{
  "input": "log_mel",
  "expert_mlp_ratio": 0.25,
  "one_sided": false
}
Rows from block 4 of a small CTC audio transcriber, named by matrix and row number. Rows with one number belong to one neuron. Each number is 128 + 24 x the weight over its row's rms, rounded and kept within 0 to 255. All counts start at 0. After the name is the row's rms in percent of the matrix's.
After each neuron's rows are labels from the 100 clips, of 14848, where the neuron reaches its largest size: "responds to" is what is common among them; "loudest" is the band of the loudest frequency at the time of the peak. Only what is clearly more common there than usual is listed. The data: short read English sentences (LibriTTS-R). In brackets: how many of the 100, against the usual share in percent.
# gate: MLP gate (model.blocks.4.mlp.gate.weight, 512x192), inputs 0-47
# fc1: MLP up (model.blocks.4.mlp.fc1.weight, 512x192), inputs 0-47
# fc2: MLP down (model.blocks.4.mlp.fc2.weight, 192x512, transposed), outputs 0-47

gate.288 099 [140 141 137 136 125 131 125 132 109 159 160 172 176  88 153 165 163 106 163 113 133 132 120 113 114 132 121  94 105  96 136 147 172 123 137 185 123 134 133 127 155 137 172  96 161 109 137 146]
fc1.288 106 [ 91  88 148 143 137 142  91 117 161  92  96 106 122 129 144 122 130 148 123 144 122 153 104 131 122 152 146 113 151 151 121 130 101 107 124 148 107 102 149  72 128  93  86 153 141 100 124 163]
fc2.288 112 [152 172 113  96 130 174 129 152 153 106 115 145 146 104 128 126 100 103 123  89 117 152 124 129  88 127 146 119 148  99 133 111 117 169 146 119 147 139 103  86 164 146 147 164 120 152 123 125]
responds to: voice: female (98 vs 53.4); the word "said" (48 vs 6.6)
loudest: 4000 to 8000 Hz (63 vs 4.1)

gate.413 096 [210 103 130 114  96 157  99 125 105 125 105 100 114 121 157  96 109  97 117 147 136 106 120  99 136 129 124 112 130 155 174 135 135 122 129 113 159 139 103 167 114 124 115  75 118 170 142 133]
fc1.413 098 [154  91 127 102 152 113 131  96 101 145 157 128 183 108 106 121 142 102 107 146 124 148  79 168 135 171 171 133 164 137 181 142 135 131 178 146 113 111 146 183 101 142 125 170 130  93 100 156]
fc2.413 098 [125 117 144 139 109 135 113 120 108 154 134 144 155 143 138 120  94 145 139 117 107 107 138 131 102 149  92 109 103  96 117 115 127  86 132  84  94 123 156 166 120 155 106 127 122 152 117 125]
responds to: the word "was" (28 vs 9.5)
loudest: 250 to 500 Hz (42 vs 10.3)

gate.47 111 [114 141 146 127 143 135 106  91 161 121 129 102 125 138 126 120 109 145 133 133 139 131 122 117  88 122  73 126 100 145  90 180 118 139 106 132 111 158 126 125 108  93 116 151 160 131 112 112]
fc1.47 099 [134 109 110 131 107 122 134 136 100 117 155 129 139  92 110 188 132 143 113 128 155 151 128 135 112 146 127 149 119 157 193 137 150  93 137 141 155 111 147 136 162  94 158 104 153 133 160 157]
fc2.47 102 [134 166 142  90 155 164 160 127  99 152 118 174 112 135 106 113 131 143 114 135 108 119 148  99 104 121 124  90 158 144 126 175  93 152 162 123 159 130 106 112 109 129 115 105 134 129 154  82]
responds to: the word "his" (53 vs 4.2); the word "is" (29 vs 8.4)
loudest: 250 to 500 Hz (26 vs 10.3)

gate.132 102 [108  60 173 104 115 189  98 115  88 163 101 147 171 116 120 135  99 111 147  91 159 135 137 153 117 135 120 160 125  78 182 114  87  96  99 127 157 124  89 121 125 116 150  99 127 116 164 141]
fc1.132 095 [ 94 104 120  83  98 139 127  75 125 180 101 180 134 133 117 128 141 139 111 111 145 146 130 153 119 113 133 142 137 107 104 134 118 121  96 159 160 122  86 145 148 123 113  92  95 124 149 154]
fc2.132 106 [165 147 117 159 129  94 140 157 160  99 117 115 101 133 138 119 115 148 154 140 140 127 110 128 170  91 117 151 158 181 113 110 134 174 154 133 107 129  87 166 145  96 135  89 150 151 163 111]
responds to: the word "once" (40 vs 0.5); the word "at" (30 vs 4)
loudest: 500 to 1000 Hz (25 vs 6.1)

gate.43 102 [139  84 106 106 140 128 134 118 146 163 174  99 116 129 149  95 176 121 129 151  78 102 110 104 152 130 136 149 160 139 124 152 110  95 136 188 103 169 152 113  99  87 128 118 110 123 105 130]
fc1.43 098 [ 64  80 119 154 163 113 111 140  90  98  84 109 137 156 146 146 132 115 107 140 103 135 107 109  97 142 124 173 129 126 106 123 108 147 147 119 112 149 147 155 132 116  96 163 156 116 210 126]
fc2.43 108 [125 174 143 148 125 130 142 142 120 152 136 146 165 105 105 110 121 151 157 141 155 108 140 139 132 156 119 160 124 130 149 170 137 105 132 114 137 127 141 160 171 154  94 115 110 116 131 157]
responds to: the word "been" (33 vs 1.3)
loudest: 250 to 500 Hz (28 vs 10.3)

gate.110 094 [121 146 137 121 151 154 129 107  85 183 113 117 104 135 140 129 148 149 150 174 137 140 127 133 173 111 151 136 126 157  88 115 137 113 112 141 116 113 139 144 146  82 105 144 125 121  95 146]
fc1.110 097 [138 131  96 115  97 141  93 130 171 126 140  76 135  97 112 133 107 148 121 139  90  94 131  86 132 102 125 116 112 137 134 131 111 160 142 117 116 138 191 160 148 120 138 163 120 135 151 102]
fc2.110 105 [128 172 149  96 132 124 152 124 125 145 106 172 144 126 162  90  90 158 156 132 133 146 111 134  86  98 137 130 159 110 145 147 152  87 126 173 144 136 105 100 121 136 129 145 120 114 150 153]
responds to: the word "with" (34 vs 3.3)
loudest: 250 to 500 Hz (39 vs 10.3)

gate.482 106 [113 129 163  91 114 140 106  91  72  91 114  72 121  94 149 157 111 125 117 144 122 147 121 133 131 127 134 160 118 138 180 134 175 155  61 158 168 132 119 124 160 162 110 169 113  85 132 126]
fc1.482 094 [136 146 121 150 149 130  76  90  81  82 118 119 130  88 163 143 121 127 155 158 117 144 123 137 120 106 163 144 147 126 136 122 156 119  81 194 136 185 132 124 135 132 114 141 114 114  94 122]
fc2.482 100 [182 114 113 184 104 111 132 104 127 130 110 131 154 121 118 111 105 151 145  81 137 137 109 133 105 150 102 162 126 128 132 114 153 129 118  77 119 163 116 160 118 103 135 118 118 141 148 138]
responds to: voice: male (93 vs 46.6)
loudest: 250 to 500 Hz (34 vs 10.3)

gate.120 093 [128 123 157 142 166 110 109 116 140 143 102  89 128  88  94 124 171 184 125  94 157 122 133 172 157 145 126 112 129 105 115 141 109 130  87 115 172 119  98 139 161 106 148  81 139 129 118 170]
fc1.120 098 [177 114 166 131  98 147 136 127 100 122 122  97 150 156 115 129 133 133 118  74 137 140  81 104 149 166 113 135 100 123 134 134 140  93  82 121 157 137 167 131 130  83 151  88 142 128 166 110]
fc2.120 101 [151 152 117 115  95 125  94 150  89 106 109 141 105 139 145 114 134 127 128 143 138 119 113 168 118  98  82 127 134 124 112  97 116 159 110 132 156 112  91 131 155 114 105 158 119 148 127 120]
responds to: the word "you" (41 vs 15)
loudest: 2000 to 4000 Hz (26 vs 1.8)

gate.1 097 [141 171 100 133 117 141 157 140 135 141 120 114 112 150  43 132 115 124 164 116 160 152  88 159 113 109 130 156  99  89 144 162 113 115 100 109 108 142  70 122 120 121 111 113 190 121 154 118]
fc1.1 108 [109 136 150 124  95 142 143 128 113 140 100 144  97 117 146  84 113 129 131  94 166  82 159 160 129 127 141 151 100 121 140  86 109 123 138 144 133 132 155 132 133 169 151 153 139 139 109 107]
fc2.1 096 [123 121 122 106 117 123 140 122  79 159 149 135 118 116  88 119 146 130 135 131 101 144 103 110 131  65 111  86 152  65 114 144 146 113 125 113 134 128 131 110 147 119 162 114  79 112 132 116]
responds to: the word "what" (52 vs 5.1); the word "is" (47 vs 8.4); the word "it" (33 vs 12.3)
loudest: 250 to 500 Hz (42 vs 10.3)

gate.194 105 [137  95 152 145 125 134 145 109 168  69 102 130 134 145  77 119 139 150 148 150 129 149 145 166 159 110  97 109 132 126 124 102 150 157 110 103 153 170  85 124 123 123 126 153 111 111 104 102]
fc1.194 100 [119  87 106 138 125 127 110 103 162 140 145 108  87 136  86 116 136 144 162 164 168  99 105 152 112 140 137  80 153 102 122 116 185 136 149  99 111 121 111 157 141 173 125 152 106 126 112 133]
fc2.194 098 [166 136 134 136 159 123 136  88 149 139 120 133 143 150 162 153 127 138 140 146 126 152 103 151 104 103 140 115 173 193 167 103 111 141 130 107 129 108 147 175 125 115 150 122 135  95 149 108]
responds to: the word "was" (93 vs 9.5); the word "a" (32 vs 12.3); the word "he" (31 vs 10.8)
loudest: 250 to 500 Hz (48 vs 10.3)

gate.348 089 [148 158  94 163 136 114 111  94 125 113 142 120 122  91 111 154 116 103 163 143 142 143 103 178  98 135 137 159  99 125 118 132 123  96  94  89 111 125 120 112 101 115 113 133 132 154 119 149]
fc1.348 096 [135 173 147 140 156 140 104 117 109  89 129 107 121 134 146 130 141 104 132 130 120 138 127 181 126 106 143 124 151 126 127 122 166 101 165 104  86 142 132 118  91 118 110 118 122 103 118 130]
fc2.348 098 [114 106 106  64 139 151 125 117 130 127 125 115  83 133 116  92 125 138 140 111 149 129  93  98 152 114 163 122 136 146 141 113 177 139  96 144 123 142 128 163 118 124 154 105 133  89 178 114]
responds to: the word "was" (34 vs 9.5)
loudest: 2000 to 4000 Hz (39 vs 1.8)

gate.220 105 [114 133 127 125 118 139 108 110  83 115 116 114 126 150 161 127 124 107 179 111 142  79 114 160 124 132  92 149 130  86 128  82 104 131 137  96 148 131 115 147 143 142  94 104 128 125 140 108]
fc1.220 092 [134  85 123 136 125 171 140 126 107 100  78 131 155 120 149 155 163  92 135 168 146 104  70 168 131 144 141  91 118 152 114 122 133 124 135 107 113 134 135 124 112 149 141  90 138 106 140 117]
fc2.220 096 [115 136 136  97 122 147 164 138 134 161 122 133 150 140 139 155 157 138 114 145 126 135 162 137 149 118 177 148 113 118 152 116 133 163  92 144 129 113 149 130 134 103 121 112  77  99  74 105]
responds to: the word "was" (37 vs 9.5)
loudest: 500 to 1000 Hz (51 vs 6.1)

gate.97 103 [ 99 118 110 147 197 126 131 143 134 139 153  98 136 100 123 158 132 101 128 127 124  81 169  95 124 102 146 125 108 117 159 164 105 106 100 145 104 124 188 133 115 140 112 123 105 126 119 146]
fc1.97 100 [128 131 112 143 161 108 102 131 105 156 112 123 124 137 117 141 107 118 147 159 137  94 170 102 113  86 124 109 173 145 130 125 104 102 120 118 131 140 153  89 119 118 128 130 118  85 115 170]
fc2.97 104 [155 133 130 129 119 155 163 118 120 134 170 140  92  87 163 113 149 145 134 138 130 147  87 119 138 163 152 103 126 108 179 148 119 137 130 112 126 138 144 153  91 141 124 180 120  97 130 162]
responds to: the word "said" (45 vs 6.6)
loudest: 500 to 1000 Hz (32 vs 6.1)

gate.341 101 [144 135 162  91 143  85  96  89 125 143 119 130  76 127 134  98 171  99 140  98 141 120 106  97 159 154 107 101 150 135 142 132 136 152 145 144 140 158 172 126 111 156 120 115 183 173 129 142]
fc1.341 091 [117  76 136 153 154 147 150 113 154 100 120 152 157  81 128 159 114 100 194 140 149 115 123 179 122 128 110 102 114 115  84  78 138 100 106 115 142  92 152 125  98 108 118 172  98 106 160 120]
fc2.341 102 [183 122 182 114 150 125 146 186 115 133 111 129  87 148 114 132 150 126  87 121  93 150 115 142 164 146 159 166 113 167 162 143 108  88 137 153 138 118 106 109 163 134 156 129 173 151 166 124]
responds to: voice: female (91 vs 53.4)
loudest: 500 to 1000 Hz (29 vs 6.1)

gate.42 101 [143 104 154 150 114 152 102 111 111 165  99 139 108 164 193 119 162 135 165 157 116 177 125 172 143 118 126 117 141 134  90  88 140 101 113 101 170 152 133  98 142 102 142 137 129 102 135 143]
fc1.42 105 [169 151 105 121 123 137 154 111 108  52 133  82 101 147 152  75 120 133 100 103 118 118 112 156 161 159 115 133 123 117 110 129 156 145 159 145  71 124 108 163  91 126 137 111 137 152 101 107]
fc2.42 097 [130 151 172 134 118  99 120 176 119 160 145 146 104 109  90 159 143 147  70 132 149 177 131  87 111  82 101 107 128 158 115 125 141 102 102 116 189  88 122 111 159 103 106 114 135  98 165 154]
responds to: voice: male (72 vs 46.6)
loudest: 500 to 1000 Hz (33 vs 6.1)

gate.257 093 [181 178 158  98 130 157 121  82 166  97  92 103  74 136  84 107 121 152 158 150 118 139 128 144 106  74 105 110 125 110 128 117 121 120 120 140 132 131 175 125 115 132 143 136 147 121  99 144]
fc1.257 102 [147 145 107  99 132 119 143 122 155 105 122 127 107 136 121 136 106 121 148 102 153 160 115 160  84 134  86 141 146 137 147 158 131  71  82 126 142 141 106 161 144 131  65 138 183 152 178  98]
fc2.257 101 [158 109 153 161 115 140 112 148 104 108 145 122 157 146 116 111 206 110 101 170 120  87  99 118 153 141 145  98 165 154 123 133 144 129 142 123 117 106 162 139 123 114 152 137 105 113 113 123]
responds to: voice: female (82 vs 53.4)
loudest: 250 to 500 Hz (45 vs 10.3)

gate.316 102 [117 124 160 128 153 126 154 143 161 143 122 103 122 120 116 116  98  95 112 128 159 121 153 108 167 125 121 113 148 116 156 133 118 112 108 149 163 121 157  95 140  91 119 179  87 142  79 173]
fc1.316 101 [151 136 113 109 150 143 125 110 125 126 145 109 124 121 134 148 114 101 159 100 139 108 137 111 146 130 132 157 191 140 132  87  87 101 148 121 134 139 138 139 118 152 132 132 101  98  76 151]
fc2.316 112 [119 153 148 117 173 134 130 102 103 121 120 162  90 167 148 154 102 110 149 106 129 174  95 110 163 156 171 138 106 149 125 107  76 155 176  90 105 150 102 117 120  55 131 107 123 112 108 129]
responds to: the word "you" (36 vs 15); the word "speak" (29 vs 0.4)
loudest: 250 to 500 Hz (50 vs 10.3)

gate.4 095 [127 150 123 127 114 131  90 117 142 170 197 128 116 135 128  99 129 112  91 118  86 127 105 150 138 135  93 151 116 102 132 152 125 126 134 108 120 146  85 124 156 142 160 166 134 128 140  99]
fc1.4 102 [ 80 101 136 156 123 102  93 130 137 151 103 124  79 129 100 140 134 113 137 153  92 119 178 142 132 129 180 122 146 158 116 107 147 148 125 160 131 144 125 147 101 127  70 123 105  86  64 126]
fc2.4 093 [175 121 160  99 132 157 119 172  94 128  79 114 174 153 102 161 135 119 122 151 157 109  93 130 138  92 144  98 144 111 136 130 144 142 117 117 127 136 124  69  96  68 122  76 101 130 134 126]
responds to: the word "you" (38 vs 15); the word "he" (27 vs 10.8)
loudest: 250 to 500 Hz (34 vs 10.3)

gate.66 097 [164 125 146 113 135 122 145 120 130 154 182 144 100 122 123 135 136 123 127 127 166  87 137 125 106 119 124 141 134  99  94  83 161 108 162 133 133 105 168 136 147 107 110 110 102 155  77 127]
fc1.66 105 [147 138 135 127 100  95 109 126 147 129  68 102 103 130 142 112  85 132 154 116 139 113 125  96 152 168 110  98 140 145 161 115 111 122 132 111 118 119 118 105 114 122 125 164 177 147 156 155]
fc2.66 108 [106 133 129 122 105 144 125 157 119 108 121 152 156 103 104 181 113 165 167 135 106 127 155 110 113 144 133 160  93 118 159 117 110 110  71 129 186 118 100 140 145 119 116 111 123 118 130 154]
responds to: the word "back" (33 vs 0.9)
loudest: 500 to 1000 Hz (58 vs 6.1)

gate.239 093 [171 128 121  91 105 146 110  65 115 152 150 119 161 144 107 127 135 106 111  84 142 129 142 149 109  90 121 150 109 102 122 147 135 122 163 121 126 126 129 114  89 139 108 141 104 155 163 117]
fc1.239 092 [ 69 113 133 153 135 104 165 160 110 135 114 153 129 126 159 101  94 131 165 137 159 137 116 157 139 129  87 118 143 147 145 139 126 160  86  87 139 115 101 165 101 155 125 111 132 146 150 149]
fc2.239 101 [125 128 136 115  77 149 143 150 128 123 132 115  86 136 131 177  86 118 125  89 110  83 146 179 146  83 124 118 140 146 117 162 142 152 118 141 131 120 126  99 162 122 124 140 156 132 166 101]
responds to: the word "back" (27 vs 0.9)
loudest: 500 to 1000 Hz (44 vs 6.1)

gate.314 106 [ 94 178 123 170 132 147 103  81 123 155 164 158 107 157  91 194 128 131 145 106 124 173 111 123 121 136 132 153 142  81 134 113 127 114 104 121  77 158 142 117 113  89 132 140 150 144 149 113]
fc1.314 099 [125 181 128 169 124 120 163 139 137 136 136 152 149 120  85 174 100 155 145 153 134 147 120 124 167 163 174 110 153  83  87 110 133 121  88 105  99 166 124 172 138 109 105 149 145 128 150 128]
fc2.314 094 [148 126 126 124 106 130 117 121  89 127  77 127 162  87 166  52 141  97 106 131 106 105 138  74  95 147 114 106  78 141 163 143 140  98 146 158 147 123 107  91 135 147 122 128 132 123 100 133]
responds to: the word "what" (25 vs 5.1)
loudest: 250 to 500 Hz (43 vs 10.3)

gate.342 097 [153 133 143  95 181 109 159  92 144 137 142 123 126 142 113 117 158 142 143 135 141 147 139 144 100 149 129 141 107 105 117 166 122 104 160 121 153  99 169 102 161 126 110 135 136 157 149 133]
fc1.342 103 [138  90 160  89 109 155 120 110 139 186 126 146 149 151 118 141 116 125 119 128 120 112 110  99 124 137 155 114 136  99 109  86 138 133 109 158 124 107 126 190 161 160 145 130  93 108 157 111]
fc2.342 101 [141 117 156 152  75 120 158 128 119 143 117 117 133  98 140 111 172 156 170 120 135 136 136 126 138 122  95 104 116 124 150 144 148 154 146 121 142 137 139 120 134 132 141  88 113 133 137 114]
responds to: voice: female (83 vs 53.4)
loudest: 500 to 1000 Hz (26 vs 6.1)

gate.186 094 [157 133 168 116 101 103 130 135 119 109 107 152 105 116  99 108 134 154 108 142 130 118 118 156 110  99 123 136 140 110 131 131 135  92 143 113 162 101 101 142 108 109 131 142 118 186 124 137]
fc1.186 101 [127 141 129 136 163 155 137 123 114 158  96 147 119 152 132 167 169 113 133 149 151 147 129 105 151 126  88 124 107 150 123  94 131 137 126 115 139 130 134 107  97 104 159 122 162 142 109 120]
fc2.186 098 [152 113  89 105 129 125 126 101 124 133 103  64 155 148 149 114 119 153 115 105 104 116 167 144 126 111 186 150 137 135 153 143 166 138 140 177  75 129 130 124 131 142 147 159 102 116 111 154]
responds to: the word "he" (33 vs 10.8)
loudest: 500 to 1000 Hz (33 vs 6.1)

gate.332 093 [127 143 164 106 117 140 128 100 105 152 133 137 146 122 113 121 132 140  52 156 109 128 116 139 108 109 104 124 189 123 134 131 149 128 147 107 104 129 145 152 125  79  67 142 165  99 123 144]
fc1.332 097 [134 104 162 118 112 105 154  89 140 159  72 125 167 150 120  82  94 118 153 149 124 137 111 121 153 147 116 131 120 115 173 142 128 144  96 110 152 154 131 150 149 153 134  96 131 157 117 143]
fc2.332 099 [153 170 113 112  87 106  98 136 124 111 135 157  75 126 102 173 134 118 106 128  92 110  94 101 110 113 151 124 150 143 122 132 101 153 120  97 129 175  82  96  96 120 142 137  74 133 104 136]
responds to: voice: female (83 vs 53.4); the word "i" (46 vs 18.3)
loudest: 500 to 1000 Hz (38 vs 6.1)

gate.312 095 [126  93  65 122 149 152 140 147 129  89 145 148 154 136 166 123 115 174 142 114 141 110 143 145 113 128 146 158 142 106 122 151 121 111 124 155 149 112 120  76 153 116 111 101 125 164 148 151]
fc1.312 091 [158  99 124 115 167 136 113 141 139 114 148 193 133 144 129 121 127 131 150 103 116  68 153  96 113 155 144 142  88 100 123 106 139 138 147 139  93 123 142  74  98 113 161  84 153 173 139 117]
fc2.312 098 [120 122 105 144 126 104 135 124 105 155 122 117 131  95 109 102  86 142 120  94 119 131 143 145  86 115 110  82 144 123 149 158 111 159  94 119 114 163 153 176 160 127 142 140 120 137 116 139]
responds to: the word "so" (48 vs 2.7)
loudest: 500 to 1000 Hz (31 vs 6.1)

gate.143 094 [142 114 115  92 136 116 148 131 143 122 124  99 134 127 150 114 145 102 142 117 106 114 140  79 129 146 161 111 164 132 121 150 161 138 118  95  94 123 132 120  99 151 117 103 109 132 101 117]
fc1.143 097 [146 124 127 119 102  83 125 130 144 175 136 129 161 161 137 121 146 124 123 117 131 156 133 124 127 111 148 119 143 122 119 139 128 160 134 157 141 160 108 140  88  98 125 139 123 113 111 136]
fc2.143 104 [113 170 122 160 185 118 116 140 114 139 113 113  64  76 105  93 123  93 150 120 134 127 110 125 156 124 152 101  91 108 107 134 126 131 131 106 129 148 139 135 163 118 104 170 113 115 117 156]
responds to: voice: male (80 vs 46.6)
loudest: 250 to 500 Hz (28 vs 10.3)

gate.18 100 [120 135 136 140 171 162 112  99 118 159 118 103  97 102 107 146 124 132 201 134 180 148  97 105 137 140 123 142 168 141 126 141 120  84 126 154 140 120 121  98 104 128 112 109 137 122 126 151]
fc1.18 097 [137  94 165 107 138 143 133 104 114 182  74 119 124 147 120 163 122 148 149 140 133 163 139 111 146 119 136 163 172 167 130 142 139 114 110 159  94 130 105 116 147 115 185 108 136 125  79 138]
fc2.18 097 [165 148  88 124  99 150 136 131 138  74 114 153 124  90 138 127 118 147 112  85 147 169 123 125 141 173 129 157 105 103  95 154 117 156 128 125 123 131 126 118 110 137  90 100 175 135 166 120]
responds to: voice: female (95 vs 53.4); the word "it" (46 vs 12.3)
loudest: 250 to 500 Hz (53 vs 10.3)

gate.306 100 [140 140 121 134  95 172 112 152 125 134 130  70 109 128 131 154 154 153 149 128 135 133 116 101 164 107 110 163 130 107  86 134  75 144 108 154 106 119 120 101 100 121 100 141 188 177 111 112]
fc1.306 095 [106 117 125  99 139 155 146 155 133 149 117 145 147 133 120  98 145 116 142 143  93 173 133 128 130 130 123 129 115 123 139  88 148 110 155 128 136  90 148 157 160 112 139 112 109 169 131 135]
fc2.306 101 [119 183 193 168 121  82 168 138  91 115 150 138  88 133 110 132 115 123 105 147 148 134  94 123 143 139 121 149 177 149 152 144 133  93  86  91 141 145 119 123 159 107 109 135 133 147 146 134]
responds to: the word "his" (39 vs 4.2)
loudest: 250 to 500 Hz (38 vs 10.3)

gate.281 101 [129 107 142 118 148  75  96 147 120 138 115 122 165 124 145 153 110 120 146 107 162 122 134 147 118 124 114 135 130 158 145 145 112 142 108 130 148 132 118  99 110 103 124 115 103 148 131 108]
fc1.281 100 [139  99 156 115 103 141 129 155 104 128 116 108 153 159 127 150 162 126 141 148 143 100 117 111 124 151  68 119 136 139 153 109 108  81 134 148 122  91 132 109  96 137 141 100 117  87 112 163]
fc2.281 106 [129 140 121 109  98 161 139 134 152 159  93 114 132  86 117  92  59 145 107 110 142 134 119 160 145 131 116 150 127 112 126 160 146 142 115 116 122 138 170 124 132 119 128 135 129 131 150 159]
responds to: the word "what" (68 vs 5.1); the word "is" (37 vs 8.4); the word "you" (35 vs 15)
loudest: 250 to 500 Hz (41 vs 10.3); 500 to 1000 Hz (37 vs 6.1)

gate.460 094 [179  96 100 159  91 158  92 126 130 142  87 154 111 151 123 106 109 114  82 105 104 150 143 110 108 172  92 117 165 155 104 125  80 153 116 163 139 100 165 113 106 125 130 107 145 141 138  98]
fc1.460 098 [128 124  94 153 138 136 123 126 104 123 154 150  86 166 128 119  95 152 104  93 154 134 136 111 115 135 144 126 143 154  99 143 104  83 138 160 154 105 127 121 119 175 127 154 135 151 130 101]
fc2.460 107 [109 149 123  96 131 106  88 161 137 118 154 121 114 122 178 177 105 153 110 129 106 142 154 147 146 136 117 121 133 110 193 144 131 154  68 119  53 137 149 129 127 110  92  95 146 169 136 141]
responds to: the word "sure" (42 vs 0.6); the word "i" (38 vs 18.3)
loudest: 250 to 500 Hz (37 vs 10.3); 2000 to 4000 Hz (28 vs 1.8)

gate.172 100 [154 111 180 131 105 170 158 153 124 116 105 123 144 111 113 117 127 121 137 129 153 115 138 118 125 137 144 164 116 126  81 107 106  39 127 130 117  83 151 134 128 153 125 145 171 116 124 149]
fc1.172 098 [ 90 107 152 111 128 153 209 137 144 111 118 128 130 115 160 107 119 145 137 179 136  79 117 118 140 138 119 153 143 112  95 117 132 128 130 114  97 111 123 103 149 138 126 118 133  58 119  95]
fc2.172 099 [115 149 148 143 132 101  98 161 120 134 153 117 103 159 120 146 149  99 107 109 144 148  82  80  89 118 161 118 125  73 155 126 146 169 114 103 162 157 121 105 106 135 145 139 120 159 127 142]
responds to: voice: female (82 vs 53.4)
loudest: 2000 to 4000 Hz (25 vs 1.8)

gate.447 094 [134 165 122 142 113 112 107 113 139 111 146 157 148 148 165 131 139 183 135  54 122  74 119 131 169 129 116 157 156 116  94 127 123  91 142 106 157 121 162 165 133 178 129 162 131 143 139 110]
fc1.447 100 [ 99  94 150 130 117 134 120  95 111 123  91 159 138 130 137 134 106 149  81 137 112 160 143 154 150 126 130 110  87 137 130 108 128 129 138 118 137 184 132 133 110 181 143 124 124 140 151 150]
fc2.447 099 [ 96 135 101 136 153 114 124 120 148 179 129 108 114 148 134 112 163 121 102 182 110 123 104 130 135 150 141 116 105 138 140 164 106 120 138 139 125 105 157 151 161  88 128 154 152 137 204 118]
responds to: the word "was" (41 vs 9.5); the word "he" (32 vs 10.8)
loudest: 250 to 500 Hz (42 vs 10.3)

gate.391 094 [ 77 105 151 127 142  91 133 117 134 131 110 115 127 168 134 160 139 115 127 135 145  96 136 112 153 128 131 144 163 136 108 151 141 163 128  77 162 155 137 158 132 186 146 138 121 100 162 131]
fc1.391 104 [116 126 109  99 114 112  89 135  96 139 122 137 113 171 121 121  81 128 139 139 167 126 106 143 118 111 134 114 137 162 130 144 134 176 115 140 133 161 128 132 153 118 131 116  99 111 115 116]
fc2.391 095 [133 132 132 115 143 114 122 129 125 125 152 124 129 133 119 127 135 154 116 141 105 163 154 121 146 131 188  95 135 112 140 106 123 106 112 125 150 121 150 139 117 126  97 132 186 146  89 140]
responds to: the word "a" (30 vs 12.3)
loudest: 250 to 500 Hz (31 vs 10.3)

gate.127 100 [120 117 151 142 135 159 142 119  89 138  98 115 117 164 147 136 157 140 126 167 130 145 136 160 159 126 141 169 134 122 165 120 144 142 144 160 158 126  88 134 111 113 107 133 173 170 138 160]
fc1.127 103 [171 131 119 136 139 154 157  99 163 150  92  84 173 112 114 150 157 155 110 122  78 136 109 139 169 154 176 152 111 123 164 139 134  85 125 122 130 127 139 136 145 145 125 105  89 160 134  74]
fc2.127 098 [122 146 169 142 134 175  94 110 100 109 136 150 132 143 160 127 151 110 142 138 156 101 145  87  98  97  81  89 146 135 117 124 137 115 112 157 136 121 154 136 174 133  78 128 137  91 165 129]
responds to: voice: male (74 vs 46.6)
loudest: 500 to 1000 Hz (49 vs 6.1)

gate.135 093 [130 142 157 146 194 155 106 144 158 148 139 110 123 144 140 127 123 123  88 142 112 139 109 131 128 128 134 141 140 165 123  73 151 173 124 128 143 136 132 139 115 127 128 170 125 160 142 135]
fc1.135 096 [162 149 161 142 151 103 124 113 148 139 131 178 109 106  88 130 108 118 100 124 141  78 122 142 185 108 156 109 155 108 140 103 125 123 127  96 105 112 190 153 110  90 110 141 151  99 119 144]
fc2.135 095 [ 86 136 126 125 117 130 107 109 109 158 143  97 148  97 125 129 139 149 127 142 139 118 144 161 111 145 132 118 116 122 144  80 123  62 104 151 136 179 131 138  94 124 149  89  94 143 106 129]
responds to: the word "is" (53 vs 8.4)
loudest: 250 to 500 Hz (32 vs 10.3)

gate.322 102 [ 92 146 120  84 102 162 129 131  99 155  67 134 123 108 135 150 162 101 180 110 148 134  97 107 120 132 100  91 133 130 128 114 132  82 150 156 123 155 105 129 135 152 136 118 127 166 105 147]
fc1.322 097 [110 156 155  74 129 178 112 116 114 145 105 128 132 135 132  80 124  98 126 128 137 126  93 101 124 120 134 105 140 106 165 117  82 142 119 178 121 114 113  94 106 123 137 133 101 117 142 157]
fc2.322 101 [151 172 131 150 102 124 159 127 132 131 102 135 152 112 114 110  50  90 139 152 109 125 157 149 132 137 117 105 149 171 124 134 154 112 100 149 111 127 151 100 142 145 113 120 119 148 139 149]
responds to: the word "what" (43 vs 5.1); the word "you" (39 vs 15)
loudest: 250 to 500 Hz (37 vs 10.3)